config.yaml
dataset: "photos of plants, animals and fungi (iNaturalist)"
task: "super_resolution"
block: "basic"
Rows from block 10 of a small image super-resolution model, named by matrix and row number. Each number is 128 + 24 x the weight over its row's rms, rounded and kept within 0 to 255. All counts start at 0.
After each channel's rows are labels from the 100 images, of 14976, where the channel reaches its highest value: "responds to" is what is common among them. Only what is clearly more common there than usual is listed. The data: photos of plants, animals and fungi (iNaturalist).
# convs0: first 3x3 conv (model.decb.1.0.convs.0.weight, 128x256x3x3, each kernel summed), inputs 86-171

convs0.70 [142 142 184 113 146 137 156 145 112 134 147  97 141 126 101  92  83 134 112  91  90 147 154 104 121 154 119 135 140 127 132 130 136 105  89 109 133 170 119 111 128  95 148 128 132 124 115 145 111 125  62 142 122 101 124 124 124 112 127 112 122 124 113 163 130  80 157 114 144 138  71 130 105 134  84 146 101 156 111 166 160 110 109 109 121  97]
responds to: phylum Chordata; class Aves

convs0.80 [100 134 138  93 142 139 166 143 100 104 139 166  97 143 137 106 105 154 139 106 161 166 154 117 126 156 108 104 139 151 109 113 158 118 138 119 138 153 117 122 141 133  91 139 160 179 144 114 126 168 102  72 112 150  99 121  92 114 165 141 150 122 169  79 105 120 133 120 162  94 174 174 107 115 160 160 129 124 148 110 107 116  91 133 144 121]
responds to: class Magnoliopsida; kingdom Plantae; phylum Tracheophyta

convs0.66 [149 140  85 131 168  83 185 114  88 136 167 126 174 127 189 125 106 140 106 156 115 111 154 122  96 127  99  75 100 130  99 128 118 104 134 122 120 136 136 136 120  85 159 168 108 119 128 162 138 141 130 120 105 134 145  99 125 147 114 112 123 115 133 101 114 148  89 132 111 154 135 148 148 122 139 105 143 165  99  93 145  98 140 140 154 136]
responds to: class Aves; order Charadriiformes

convs0.87 [134 126 142  99  86 126 102  84 108 165 126 105 146 150 124 110 132 102  80 156 150 163 141 174 117 124 182 104 111 122 113 115 101 144 155 134  89  80 115 108 111 119 112 132 124 107 127  66 112  93  86 137 151 105 116 123 138 139 121 137  89 105 150 145 147 105 108 122 139 126 146 121 136 147 136  90 129  90 140 161  89 120  92 145  93  96]
responds to: class Aves; order Passeriformes

convs0.108 [144 140 116 135 162 157 103 128 139 159 104 114 137 116 113 117 131 143 114 142 112 169 122 177 174 126 173 156 122 134 100 131 117  94 164 145  61 120 130 136 120 103 124 124 169  98 150 115 120 142 126 108 167 145  99 134 116 104 124 106 112 114 146 137 130 116 117  97 144  97 121 163 110 139  79 138 134 139 150 123 114 167 150 122  89 122]
responds to: order Passeriformes

convs0.79 [140 142 179  99 115 189 136 143 140 121  94 118 123 135 141 124 131 118 145  85 173 117  96 158 127 139  99 129 116 128 137 131  88 132 120 154 156 149 107 128 167 153 117  71 143 106 138 125 140  90 147 104 136 159 121 136 189 103 119 192 109 119 102 142 102 161 136 145 141 136 154  80 132  90 121 121 167  99 124  71 110 129 165 142 100 121]
responds to: class Aves; order Passeriformes

convs0.97 [134  99  98  80 116 152 114 135 105 125 106 140 116 134  92 122 121 115 160 125 152 146 106 170 146 121 133 116 124 159 109 123 149 104 120 143 118 128 105  99 145 125  78  90 133 130 114 116  81  75 155  91 140 139 164 119 156 101 146 107 119 149 142 106 114 127 134 134 115 133 135 144 139 120 110 175 122  95 152 119 112 142 107 142  91 122]
responds to: order Passeriformes

convs0.14 [120 110 157 105 112 158 151 160 117 105 102 113 107 102 126 118  90 111 145  86 150 121  84 129 104 128  88 128 108 121 126 135 114 150 130  88 153 172 126 135 159 106 138 140 131 175 100 146 113 116 154 119 138 128 134 139 125 139 110 148 118 103 149 133 150 121 115 137 155 155 142 142 134 139 141 153  75 115 114  86 114 103  78 142 144 167]
responds to: class Aves; order Accipitriformes

convs0.41 [116 126 141 141 136 123 145 124 107 127 129 116 140 141  97 137 149 119 142 142 119 142 147 122 114 145 119 104 114 148 128 122 155  83  96 104 151 137 133 115 109  80 128 147 132 164  92 151 119  98  94 134 151 122 140 139 154 117  97  83 142  62 135 117 146 137 209 123 143  84 108 104 135 137 106 171 124 125 150 137 115 147 123 105 140 126]
responds to: order Lepidoptera

convs0.38 [128 118 143 109  96 135 139 135 117  96 154 121 145 125 116 116 131  97  89 151 116 102 146 104 104 119 100  83 100 111 108 132 121 124 114 135 134 151 127 118 119 122 109  64 140  83  91 100 110  80 146 104 166 110  85 122 118 120 158 124 135 110 135 133 115 128 131 108 162 125 191 136 101 152 139  87 102 120 108 133 106 117  55 125 117 114]
responds to: phylum Arthropoda; class Insecta

convs0.88 [102 115 112 104 119 147 164 139 132 143 112 114 107 153 115 117 121 141 153  93  80 149 117 111 135 118  40 104 128 128 103 117 149  91  93 116 107 125 118 115 121  92 133 120 126 129 164 135 100 167 119 102 139 112  93 153 168 142 119 126 122 122 111 142 115 147 132 143 113  68 103 129 123 102 127 121 169  87 113 129 120 133 127 115  90 140]
responds to: order Lepidoptera

convs0.94 [155 149 148 112 151 127 161 152 123 146 110 129 180 112  81 132 112 125 116 107 150 137 182 153 104 147 126 131 122 135 113 128 110 136 133 114 147 169 168 136  91 127 148  72 118 147 101 137 106  93 141 121 136 134 128 107 121 144 141 114 123 165 104 133 140 154 115 146 117 105 112 132 116 121 113 127 115 121 129  84 137 138 144 115  92 109]
responds to: class Aves

convs0.63 [ 82 149 128 130  82 137 148 118 123 114 128 140 152 139 155 132 148 122 118 191  95 100 139 153 119 117 142  87 120 134 140 145  69 114 112 160 149 138 132 131 143 152 132 123 124 136 121 102 135 159 119 103 104 113 130 117 140 151 123 119 101 150  81  85 149 206 171 122 111  95  96  85 123 102  82 150 133  99 154 119 155 137 146 158 112 134]
responds to: class Aves; order Passeriformes

convs0.115 [124 146 125 115  68 128  99 145 139 120 111 109 130 137 157 127 184 140 145 153 142 122 117 159 120 119 135 153  97 122 146 122 129  99 134 119 118 118 101 143 152 129 172 128 167 116 106 125 135 132  99 112 126 125  95 106 127 151 114 147 154 158 140 120 144 106 106 133 125 179 113 148  99  60 113  98 149 130 121 109  96 141 134  86 153 112]
responds to: class Aves; order: Accipitriformes; family: Accipitridae

convs0.2 [138  99 119 106 144 126 112 140 109  96 136 129 133 105 125 125 139 122 143  72 113 126 119 103 126 157 147 153 153 133 115 132 148 144 108 138 108 135 114  73  98 158 117 162 114  76 112 127  77 136 137 135 129 153 129  94 161 127 113 172 114 110 102 120 105  74 143 154 108 129 116  98 151 137 155  81 129 100 106 144 145 115 158 131 141 107]
responds to: phylum Chordata; class Aves

convs0.19 [ 82 126  87 135 165 108 163  97 130 142 151 145 157 124 146 131 173 130 117 199  77 148 132 129 133 104 102  95 140 127 142 147 133 109 125 150 102 109 121 103  98 100 104 121  92 137 152 135 113 121 131 156 132 115 136  94 124  92 123 128 107 121 134 134 107 104  86 136  92 102 134 114 107 100 171  95 170 132 149 148 129 109 144 153  83 112]
responds to: phylum Chordata; class Aves; order: Anseriformes; family: Anatidae

convs0.109 [140 145 157 108 148 104 161 126 142 128 126 133 138  77 145 124 159 140 129 151 110 105 116 149 127 136 128 126 140 132 105 119 135 161 112 121 129 138 122 121 126 150 192  95 150 168 149 127 104  99 114 112 147 124 123 111 177 138  85 128 147  93 146 113 138  82 114 126 100 154 138  69 159 105 148 139 123 127 144 104 102 122 114 118 208 131]
responds to: class: Aves; order Accipitriformes; family: Accipitridae

convs0.102 [104 150 109 114  65 165 130 108  98 116 122 122 110 161 138 138 159 126 132 206 141 109 111 122  97 117 137 137 127 111 106 119 123 104 127 135 127 118  92 152 108 143 119 151 114  94 109 159 133  89 108 132 144 121 136 143 141 148 110 117  96 130 159  95 104 108 138 104 143 147 137 131 111 133 160 149 136 121 137 126 145 132  99 145 130 123]
responds to: class Aves; order Passeriformes

convs0.121 [124 163 138 130 116 152 150 123 120  97 145 101 145 140 141 138 142 134  99 174 131 102 120 143 110  97 121 115  76 118 118 129 112 144 101 139 146 127 141 143 121 178  85 137 144 125 120 211 115 138 164 141  95 142 116  72 127 150 123 105  97 121 168 119 125 165  85 128 117 119 117 125 118  99 132 104 127 103 109 110 125 109 150 118 181 136]
responds to: class Aves; phylum Chordata; order Passeriformes

convs0.0 [157  91  75 123 101 136 134 107 134 161  94 115 123 134 105 116 129 119 130 119 100 127 135  99 129 127 124  81 119 127 166 130 141 127 111 146 121 140 125 104 146 123  99 138 122 116 147 112 119 148 116 123 126 126 125 113 144  84 124 132 116 142 137 127 122 165 140 109 132 157 106 136 124 141 115 113 155 136 125  84 117  94 118 158 151 154]
responds to: phylum Arthropoda; class Insecta

convs0.113 [104 129 120 105 175 125 125 163 124 124  58 136  87 121 154 110 108 116 152 130 126 154 135 218 158 150 172 111 151 185 131 117 150 106 139 141  74 134 102 116 116 121 130 119 141 144 138 122 105 130 145 110 138 109 116 125 128 123 124 106 113 168 133 127 143 106 137 119  90 100 128 123 110 119 138 158 130 115 126 144 125 165 117 124  79 135]
responds to: order Passeriformes

convs0.75 [145 127 170 128 124 168 142 155 121 130 169 120 145 112 108  94  97 115 145 101 120 156 123 139  89 151 115  93 122 125 117 133 127 150  77 112 124 104 106  74 149  94 117 139 121 133 120 141 100 153  99 119 103 118 118 146  95 141 129 158  84  91 170 148 128 101 106 127 167 137 126 142 112 165 131 116 156 118  95  89 107  94 113 132 106  92]
responds to: class Aves

convs0.49 [ 78 114 126 164 123  83 141 125 138  75  80 119  76  98 125 126 105 129 102 170 133 105 136 137 135 133 132 146 126 108 144 128 124 136 106 130 140  77 118 152 192 103 135 145 151 135 158 107 137 107  76 136  90 106 140 112 117 136 134 150 115 132 163 122 136 136  95 108 117 104 132 137  98 164 106 101 158 138 128 103  79 144 136 158 148 134]
responds to: order Passeriformes

convs0.112 [149 134 126 103 137 143 126 152 131 141 113 121 106 117 105 124 149 148 126 169 110 105 118 138 128 138 123 164 136 139  85 118 152  89 122 116 119 131 101 151 108 105 111 168  95 118 161 139 141 145 112 147 165 157 152 143  60 149  96 107  92 151 140 145 124 144  98 110  83 126  69 161  82 107 105 182 112 136 102 106 123 150  99  86  91 143]
responds to: order Lepidoptera

convs0.118 [118 114 151 129 116  93 156 129 141 102 177  99 129 111  97 139 145 112 119 131 104 126 111 116 126 114 119 135 130 114  96 139 143  90 106 107 159 150 116 126 120 135  65 132 121 115 161 168 150 128 134 124  96  82 112  98  91  93 111 104 123 157 145 129  99 131 111 111 142 147 138 157 117 101  62  90 108 159  97  97 167 119 143 113 110 113]
responds to: order Anseriformes; family: Anatidae

convs0.18 [140 144  92 149 112 139 114 118 113 131 158 128 141 131 137 125 158 105 107 162 131 150 108 196 124 128 119 123 118 116 119 122 113  99 206  96  94 136 184 119 108  98 123 129 131 132 143 118  98 135 146 131 126  50 142 139 130 136 113 133  74 155 147 105 110 142 122 150 111 142 109 115 125 114 139 124 134 131 143 114 122 100 152 154  99 143]
responds to: class Aves; phylum Chordata

convs0.44 [120 110 117 153 112 124 156 117 105 165 142 141 135 121 128 120 159 115 119 175 132 124 123 133 151 113  89 123 127 116 125 121 131  73 126 165 128 156 112 163 142 118 139 110 152 149 139 156  83  84 149 135 114 123 108 104 188 107  95 146 125 128 121 151 106 139 143 113 123 108 121 114 125 111 110 136 137 112 124 114 100 120 125 142 127 155]
responds to: class Aves

convs0.24 [109 160 130 131 132 116 134 114 128  89 131 118 151  81 162 126 122  95 135 144 114 117 122 128 140 112 174 112 143 107 137 150  93 154 167 127 102 114 140 136  95 132 110 131 121 131 108  87 127 126 132 150 121 114 139 139 157 143 136 153 173 139 139 129  90 160 117  98 125 119 157 107 137 117 139  89 123 171 132 141 108 109 147 121  72  90]
responds to: class Aves; order Passeriformes

convs0.81 [114 127  97 112 149 125 182 126 131 151  77 119 108  96 174 130 149 160 118 116 124 149 134 168 117 136 107 133 154 129 142 133 110 116 104 114 135 142  94 152 119 114 108 113 111 126 101  69 111 125 126 135 128 126 122 136 103 116 113 129 113 125 112 126 136 135 120 139 111 142 140 104  82 111 112 121 143 126  95 115  74 138 123  58 124 128]
responds to: class Aves; order Passeriformes

convs0.93 [152 119 152  80 100 102 128 154 173 171 103 100 105  79  94 146 140 144 153 134  72 109 141 109 102 145 100  63 140 130 159 137 172 165 130 119 149 130  89  98 129 154 120 122 132 126 127 163 137 117 140 130 113 109 105 109 121 131 129 120 159 103 113  91 104 131 137 139 132 163 137 148 145 161 139 168 110 130  93 124 107 125 161  76 160 133]
responds to: class: Aves; order Accipitriformes; family: Accipitridae