python train.py --arch="unet" --model="image super-resolution model" --dataset="photos of plants, animals and fungi (iNaturalist)" --train_examples=77898 --image_size=32 --crop_scale_min=1 --horizontal_flip=false --translate=0.06 --color_jitter=0.2 --task="super_resolution" --loss="charbonnier" --scale=4 --norm="batchnorm" --hidden_act="gelu" --widths=[64, 128, 256, 256] --blocks_per_level=2 --block="basic" --attention=false --upsampling="pixel_shuffle" --init="trunc_normal_002" --residual_init="none" --optimizer="normuon" --muon_scale="match_rms_adamw" --learning_rate=0.0027 --momentum=0.9 --nesterov=false --orthogonalizer="polar_express" --adamw_lr_other_params=0.0015 --max_steps=12100 --batch_size=128 --epochs=19.9 --lr_schedule="cosine" --final_lr_fraction=0.05 --warmup_steps=1210 --weight_decay=0.2 --adamw_weight_decay_other_params=0.05
Rows from block 5 of a small image super-resolution model, named by matrix and row number. Rows with one number belong to one channel. Each number is 128 + 24 x the weight over its row's rms, rounded and kept within 0 to 255. All counts start at 0. Numbers have three digits each.
After each channel's rows are labels from the 100 images, of 14976, where the channel reaches its highest value: "top examples" is what is common among them. Only what is clearly more common there than usual is listed. The data: photos of plants, animals and fungi (iNaturalist).
# convs0: first 3x3 conv (model.enc.2.1.convs.0.weight, 256x256x3x3, each kernel summed), inputs 128-255
# convs1: second 3x3 conv (model.enc.2.1.convs.1.weight, 256x256x3x3, transposed, each kernel summed), outputs 128-255

convs0.61:123095152138127143092116152128107122112134125102140125144152127135093140110131138108131130167118120105119143131134110127092122111131161129173125138140150142142124126077121113107147138142158115160098101158124136109142129130132121110158110138178139155148130109126114134130120119117097105144113118147095154111138116066148218187090140147110129149130167138167131137176126117130118091133098
convs1.61:124106152137130183126140145131134136122153120172104122084117148107154174160102105140114138163164115107113172124137140156131117111142160135164122145106124137104113166107097084151152096095133113080144137112143113127117131148141134143137113132127097132144166109086138177108128129117121133159149142155113146147148121084119127127097137117134142113148147142121131099114112147107169074133096
top examples: class Aves; order Passeriformes

convs0.250:134160125094110143140124139141074110161135122124185111135139126174137130107145161123140156106110146100140102087116146120138077127105116146154121149131154119111153105179137075120149134071144096142123155151125114114131097116104118099098170124085127121127103154135140104128124132135145103161097117153114095075110117123128086098114142089110148103163132110120117174111143132148125120162109
convs1.250:103146158111146130114142126105090105147106089136127108127106141145108141149095098158138102171135143104113158131152099172117111127136155138136148119158164151142156141098121112161155131138141121128114170157112090131111168125125135108088181115144139117104166140108145147109142164136116124142164096123148099133112117127116081135137123170127142114158108116186153142103151136178093105102119
top examples: order Lepidoptera

convs0.213:119139132177136119141170171111142122089142082131109156199148131134117135124097099135139094096113142126130147137119142155090152090118122158149168123089100112128143129099140120103090120074158097166114103129125142131069082118143096129117134135101134128124102149097129153123126138139107119144121133167133103116120068092118157156151143081118151153125148131079125140111136129113146099114109
convs1.213:118127162112148122113084139135117133108115112114127123055130110121129156136085099145093101166123116135118111146103128169122157170156154115131114147102097130173142136142125125146163152115138105147132106121139143115139108164112124139133140094088144120162193135100138130123128142096106161146099119094100123171068130097165156124132149143105123164114142109100107168114145091119129128177070
top examples: class Aves; order Passeriformes

convs0.45:143151160106108148122111156106119113104057133114155115147113121138105117102155138109113142137138098074134140134115112129082111133113158160160120126174094156118135101060117125087170140105122120148126112166095151130132133116167134131162125133139143112143116173155145156111115132139107116162118121143152180142116124089124184115107130127104108138132094114165134129150147112122118065167069
convs1.45:095118149166111157136132142073106110124106096156135134119114108096133190104102094116088145136176121100106133130136117135077079134132169124116102110155107120125131111088113141141139153112110147137124125125145129158085102125103142116175101152141135137093167131098149160091142184141097123127147133149153117146096140178127167142087126119110150155113124129177140091133128108101122055128089
top examples: class Aves; order Passeriformes

convs0.16:155114125146144110129191146103086142121138152118142102102122131128179105135109141107140149101120118162130102096131171158149169141150099153129149149129086117104120152140111134149143116115095122146106159146156132156103075160106099101104091142137122130155127109127109123152153134176113078137131161111098113100159145108115116147093150134150099131137140090146132100113114187123081105077100
convs1.16:145138162129137134095081120135128137112136088151117115151134120126121109101115102143114124141146119118078181122139133220107124136141132089156122143136074106114138143081136124131133126116125154140121148138188137116139122167137121163105120113145132161114148178134131127098140127142143149159138182103125101153113100124118111112075129120154134117124138162143115153102114213147165114112097
top examples: phylum Tracheophyta; kingdom Plantae

convs0.19:103163123146147120155194113161102108139160124165169166100131144130129138179147110094120124149105095157139089139143141115143133171148112106160129131083095119153144094125126139119120126141115129099141159098124109099128152121134161138104179146139099106119101108151158133145174097170136128181158136109130122141109158120133183136137117168143114116145130120127089082139125182105140106147138
convs1.19:135130090132155096127207133114118123083116122113143104147104104111138100110136142102124143146159160141138120124125141104134153120100108113143154125116125100134118111128148150135111105118108175156102126124118182115127128157120062134077140127101126086133148130126148126136088092097124090138147142136141132118113174100103119135132134125113119104128113100140133107109127178128115158118136
top examples: class: Aves; order Accipitriformes; family: Accipitridae

convs0.121:120110121152137129129163161058117123105133149133084120128138129080127081100124100090121083141140129120128109124127159116164143108089119109096157116138120093123089131132109106121111114164101119211124115111122088133153148135105102112123097121123128120104131128113113146110122120122108179140106111169113098152135116154129141098108111137112086121129122128131104123123093148126119148172111
convs1.121:109177163173149117099105146089079135131135130163132162144152151104108165104088119134099068146152127151096125147156143146099132154160147152170137140160130141152123143100134142128163077131121121104119134146175105141081108140105095149110136177119129134152135135065143160174154138117109164129150127121087177165127170109097149143109155162123169123108140152129152107139157130119154114113096
top examples: class Aves; order Passeriformes

convs0.229:110099103123123134123094109062121105128138109188119131133099140103098137146116102164106101115143114164135095101149134120142152143145129129105100091134162119122133138124115137138177125164082118118139106102136134104092133111120105137135148128101096129139130075117120117150168120141120074148133122129083117134135155167141202133114124111136097114092135116117136096144107124094150115143126
convs1.229:135089116177115148161156146157142129090105163131130127203152176172128108146154146125163153111132092121101146122165111130164168092116099131089170139080134095144152094108118135104103123130113173150121148119077141102102097117138112120130158118106127148117144105116092133161148092121141119163114167137141101088124123157161137121133144162123133126159139135139141133096129178123114132107116
top examples: class Aves; order Accipitriformes

convs0.9:161128123118121120153081157088180118148112119137156121128127139073142125100103137103142134120116126106101130168097150105140099135134148124138171133128110106122168117146126094107073160130120136140152112116143146131137125144102072144167120105157146126137132174152088106140105111147107119129113078099111106116109086078102175146134135126102071123127082137120103109154145127138102121108112
convs1.9:103099089132159141112081150094132172112132126119129112153132130142127132109105105131144164124106206093126132116114069126110110091143104140138160077165109129081110136158104152133093131111139094119106162167120104143180111150104126112152100098145103159180127105135135129136107118130106179119124132174115123123124075111120159103127128127116137146100136093143117133103136112096153133149139
top examples: order Passeriformes

convs0.114:105152086127148127144147135137109133123136131131141111155119121149084091124151103141115143146124143163191122115129147151124113135155135116120123122156089126134119064141131159146056121119099142117168079112065138118074157079115144119154112118091099135099107145154139149145163108128134136115115096108133159112119146102120105137130153139120122136104140101102117123083130128134106113120140
convs1.114:163118164108135099155133113105164140131126120154102134137120180154129156106169127124126103142146101168128145144168111053154164105116108143118125118144134112143137130189143154128095130142134146158102117136112085091079116112170140117120126160149151128129116148186177097136139137173107147156165158113108138143122172181084117130158125115127095143124132164091099152139149142125106185115142
top examples: order Charadriiformes

convs0.79:130086100071105112133106092050134153148163113152090123105140127107144167130166133129149112129132117126092131110129149121108136095156086104096155103107138082143143170100103158130126108162115141064109109133132133129155137146115105108099120103098123122133134145124105091114140114142116114152105121137115116181131132110093129136164104113144127101148159151112115156120122105105129168110110
convs1.79:110167161176154153173135150152105191110087126109115134149122176135172111142117168126104116116172127122169106178140136110124098148129145129136148123107096166168108172135158126158156087157125107120095111149132104101078132110159127152139172160120102147142143137122137174136133135136148128134151124143150146117147161107116151129099163152133149104079177129133167142172143145146100099124139
top examples: class Aves

convs0.203:102147137128136113122109143124141149118054133097135092149113135173156128101068117118167141112117152116139147095156164175138107100119132147116127114106142146145114126114134144133158125115125164137121136124088125118134143123133139117120114144128123165102147137104098132126140160115150166127120147123154133154164152097166076187149143151146119168158115136095156164151111150114121130082138
convs1.203:095114082155126164136098120141117106174140131172123106121123081130114179169153098097136159119135138135155101152103098104111194156111111152109105108146073117107145095094116130092133108116111134125123141103100164152143104084131114138124146134127184135114123112102140156148111155143109138122157099149111136138118137119122088129121105137119150142172114095144142090134103067165138057116096
top examples: class Aves; order Accipitriformes

convs0.251:127112089191116134139157133082174130158179124161134108146099140064158101133112107170147120154162139149121087158128128135191082151100096109099134145085129104109122105182089144139095087148152130106104073125102111146116117129137144135097136081131134159128111121125148121158148115127090122121140138144129094110113125147120141128125127118109132113093138150113103146121145166129180131144129
convs1.251:126138162145114104154131114129109151148117108140162138128140114096161135121094125120095103146122142107121114128137174136126080108102139178126152055125147129146101090085140150091090105136165157129166130092115148114148132100134074123137145147104129124128130115102148130122111125109101155117132136143125145114125094116119122126103138151105131125104107127119108150126105112112124164097081
top examples: class Aves

convs0.246:121108150115115146141137137105132104141135127121148155118134098182101125178116137109145113130107141136122112159123155094139151099152084125101123136112119148155138159114149142098118163130145132084138107111208123132126088144149111115159110112119122117174134153165151115105114142126085127110156130102091112142124128110129135101120094108133131106162139129135120111159099104124107086110162
convs1.246:116148129122142163138127113090128117098122122134119129095100104130095127146169125128135127102148121114151157125168126097111118130165173099118127142133137117154118145070141116155133128149153118120127116161123095175099126094113161140143134119138102085175141159125119130117075130138124111078142114093134154142105144127125117125095220129106107110144115117101163086130121085139187098157120
top examples: class Aves; order Passeriformes

convs0.37:140091156165133151137123123115107148132127139105106167119126100118142133103102126134098097137144106121123162149160117118135128131154104114156084136108108095134108126139121138086062121151151118084099100127155128139137118112133124090133102136142124111148146115103148118108092143131143163098123132111106149138114093121170128139120129119103141121121123138162129135093141125069149098150095
convs1.37:105136085142093144127143123133137137140146103131138116117110099123119130077137141152121133103115121097107141113115113083151132098100177179154124097132137164114141116100118101132119133123161128099131154098057132088110141091141150113121165136101148116065119115100129131124122136097119112100136108140123124143129102160145151164118090105131169156104123133117105176152094092131106154151124
top examples: class Aves

convs0.94:120105137099135143142090111109130174126169100161094087138126124115133136119114160123104119123126172136094154143134118118142110125132066111147134129110144136124122134112103121085137106160140147058126146143120121152121106135113100111122155112123110097122166097119095139146117138165115143109121127100129164128180098115126133122139123108139118170138113145135136152184147147101172164116109
convs1.94:139179136115139125131165156130097136146106137148136167157142106134104101097124170155150087097151128140138155152141129131075120183126178149133113153113106113156149142118156096174147113159080095067119136111158133121121127156126119123114131143129114132125134143106157184089130136106135116116147109146119132131081178125155131133138171192118117145121142138162143117118142129171079103115130
top examples: class Aves; phylum Chordata

convs0.237:133165109131121131125150167132120113129134119133193171102127089105085127113109101114133139127147118069130123120091090117097128116120121136156128140133111094132159076104121172131144131113079125106112074099130139170114089132096184137145108164152167098154094117127147169119127106128101144122127145121118115168077108115112158131105127128115118089132105147151118162112129113156102053125091
convs1.237:078138121138151128144157151124103099173097076143143115118093081098141173085094138139110142157162126125120168139119143102149146141102162152165120127140122160115108127122132124132147121111162112162150158147097107089113131124132143116124105114163098122130158125121125136125090122133099127161120152142118156094102124115129180191117123076116105101118107118153124182131121168108145124125096
top examples: order Passeriformes

convs0.252:130104186086130115101105099127146143122122182139131123070156127164167125092121129141115129171128141136157125098149141114174097092145115149104124150173115160159145139105115162110167126149145152062151118130167105164137171098144130119114119116162102120120150182147120116152095151151101138135157141116157172108152138116131126131123133096112145136146108135139092117183135102110117104111121
convs1.252:080171146195161147103157146111101117142109127121119072148118105103130169075092164112102127142179146117118115126148107131087124147104145161140097140117097135160125108125145143137220132141119112107169136127156123139120118110122144145090111171108170122113131082096141135140099145107136136111182122157102153137122127165118162146093116144110101090123137144170145129125126105140112134125125
top examples: class Aves

convs0.245:138141176105129089122112101109143089124138073116138094141144120124107128109110141122116175133138131111124129130147166114122153132140120144129133101118145147153134092122133140151131150113133136073113129142138128127208142134140130137160153132136107130130123137142133117110122087141077113156117152125117135131117131095129198131104104118102135087122087137148133131192139103112094078080127
convs1.245:085145159131138176130146128096152130126096123160125095103109131071125157105082108171092167142163114102123154123153160155121091153106122131116091137106109143147107105079108119159138098133157117099134099141135126137122141108121138127137124109155082132176138083081162156104104126116113105116155108126126133142118147116100156117065151131119137111121104138149113131105126078129203140108125
top examples: class Aves; order Passeriformes