config.toml
model = "image super-resolution model"
train_examples = 77898
task = "super_resolution"
lr = 0.0027
adamw_weight_decay_other_params = 0.05
Rows from block 11 of a small image super-resolution model, named by matrix and row number. Rows with one number belong to one channel. Each number is 50 + 12 x the weight over its row's rms, rounded and kept within 0 to 99. All counts start at 0.
Before each channel's rows are labels from the 100 images, of 14976, where the channel reaches its highest value: "strongest on" is what is common among them; "colour at peak" is the nearest of a few named colours to the mean colour under the peak. Only what is clearly more common there than usual is listed. The data: photos of plants, animals and fungi (iNaturalist).
# convs0: first 3x3 conv (model.decb.1.1.convs.0.weight, 128x128x3x3, each kernel summed), inputs 43-85
# convs1: second 3x3 conv (model.decb.1.1.convs.1.weight, 128x128x3x3, transposed, each kernel summed), outputs 43-85

strongest on: phylum Chordata; class Aves; order Passeriformes
colour at peak: white; cyan
convs0.87:34 44 55 66 47 30 62 53 61 39 40 41 42 79 35 44 50 64 55 41 50 65 51 48 44 61 53 31 55 30 54 61 35 38 48 57 30 28 46 21 53 40 44
convs1.87:58 44 57 49 34 74 48 59 76 59 76 68 64 39 72 59 36 40 49 50 58 55 46 62 45 42 39 40 66 35 48 43 62 37 36 41 43 44 47 63 69 38 59

strongest on: class Aves; order Passeriformes
colour at peak: white
convs0.55:42 53 43 57 42 46 64 21 38 49 58 48 54 33 69 61 45 59 40 47 53 28 35 26 47 52 29 55 54 57 43 48 44 57 33 60 78 58 47 40 58 64 42
convs1.55:46 49 50 43 42 63 50 54 60 25 65 48 53 74 62 71 52 62 72 56 31 57 37 45 28 78 54 41 54 55 49 48 51 37 34 57 34 35 64 33 48 93 47

strongest on: phylum Chordata; class Aves
colour at peak: white
convs0.125:42 35 41 57 48 36 40 77 61 47 37 60 66 50 52 35 35 37 51 47 51 39 64 32 28 63 55 39 69 40 43 54 27 28 46 39 49 33 52 48 71 33 63
convs1.125:53 49 49 36 48 23 30 67 50 52 64 53 44 42 27 69 46 57 48 46 40 40 32 49 53 64 47 47 14 47 38 34 38 56 72 60 41 43 70 42 45 56 59

strongest on: order Charadriiformes
colour at peak: grey
convs0.73:36 54 74 43 55 51 43 55 58 33 40 79 41 53 48 30 26 49 47 38 53 34 46 48 52 52 58 41 41 38 51 48 41 49 28 50 40 38 53 59 79 62 48
convs1.73:53 59 54 55 53 49 56 50 39 57 52 41 52 49 40 59 51 34 48 50 55 50 56 41 30 28 46 47 64 34 49 66 25 40 37 50 55 40 60 57 50 45 61

strongest on: order Charadriiformes
colour at peak: grey
convs0.65:61 43 53 45 51 35 49 50 48 50 40 71 44 46 63 52 43 63 50 72 46 43 61 61 44 53 65 54 47 46 57 49 49 44 36 52 51 71 57 55 49 28 53
convs1.65:59 83 31 70 32 45 45 38 48 44 47 62 59 47 48 45 64 69 58 41 69 52 27 61 28 35 49 77 34 49 73 52 30 53 40 35 50 40 51 61 69 26 51

strongest on: class Aves
colour at peak: white
convs0.40:42 41 57 55 34 41 35 36 53 62 56 48 33 68 54 45 77 47 54 47 36 73 47 70 43 43 59 59 62 51 60 50 53 65 40 37 52 29 39 53 56 49 54
convs1.40:46 58 49 15 56 59 46 52 43 56 65 57 62 29 60 47 33 53 70 60 50 48 57 33 64 38 58 39 43 33 35 37 50 40 42 48 38 45 57 46 38 61 40

strongest on: class Aves; order Passeriformes
colour at peak: white
convs0.3:46 50 63 52 57 36 57 61 61 53 42 55 55 51 35 65 50 37 42 51 43 40 62 59 32 48 36 59 40 46 57 59 32 54 56 42 41 58 54 68 45 38 48
convs1.3:44 52 69 41 43 52 30 38 65 47 63 41 57 71 41 56 65 52 76 74 47 54 69 75 80 49 46 69 37 56 44 63 52 49 63 48 47 38 40 56 41 56 58

strongest on: class Aves; order Passeriformes
colour at peak: black
convs0.70:40 64 76 37 61 48 59 43 60 57 42 49 45 38 45 33 67 48 43 72 46 58 56 42 26 39 57 59 27 52 46 40 74 70 62 44 67 41 43 45 41 53 33
convs1.70:43 40 63 61 55 39 40 53 53 66 45 39 66 57 33 51 21 66 50 73 53 55 67 58 61 67 47 63 62 56 19 42 23 46 49 58 44 61 40 59 54 35 49

strongest on: class Aves; phylum Chordata
colour at peak: white
convs0.5:71 31 54 46 55 47 46 74 46 55 32 42 52 49 61 41 37 45 36 35 55 33 80 49 56 57 34 60 64 50 58 41 41 44 46 61 65 27 68 46 56 41 62
convs1.5:50 68 53 34 51 42 65 32 62 48 56 47 48 50 54 53 49 56 49 69 66 63 57 48 58 58 54 44 72 56 57 51 59 36 48 61 37 57 41 63 42 60 57

strongest on: class Aves
colour at peak: white
convs0.54:39 46 56 57 48 38 57 47 55 66 59 39 53 90 45 60 41 41 27 50 40 38 51 40 35 53 39 55 75 51 55 48 25 54 64 53 53 64 66 63 48 63 28
convs1.54:51 61 54 41 62 55 33 60 53 49 47 47 48 31 50 40 58 47 33 57 38 29 50 61 35 66 63 60 61 50 62 49 31 50 38 46 55 33 54 37 62 15 73

strongest on: order Charadriiformes
colour at peak: grey
convs0.26:58 53 52 44 33 48 28 70 51 41 32 70 47 51 54 52 30 57 32 53 37 61 47 28 60 49 56 56 53 74 51 36 45 36 60 41 50 43 39 75 49 53 54
convs1.26:39 54 67 45 54 49 59 40 44 41 55 46 55 54 31 49 77 53 55 45 43 60 43 72 32 46 63 37 45 41 40 33 42 60 51 52 61 44 63 40 74 57 48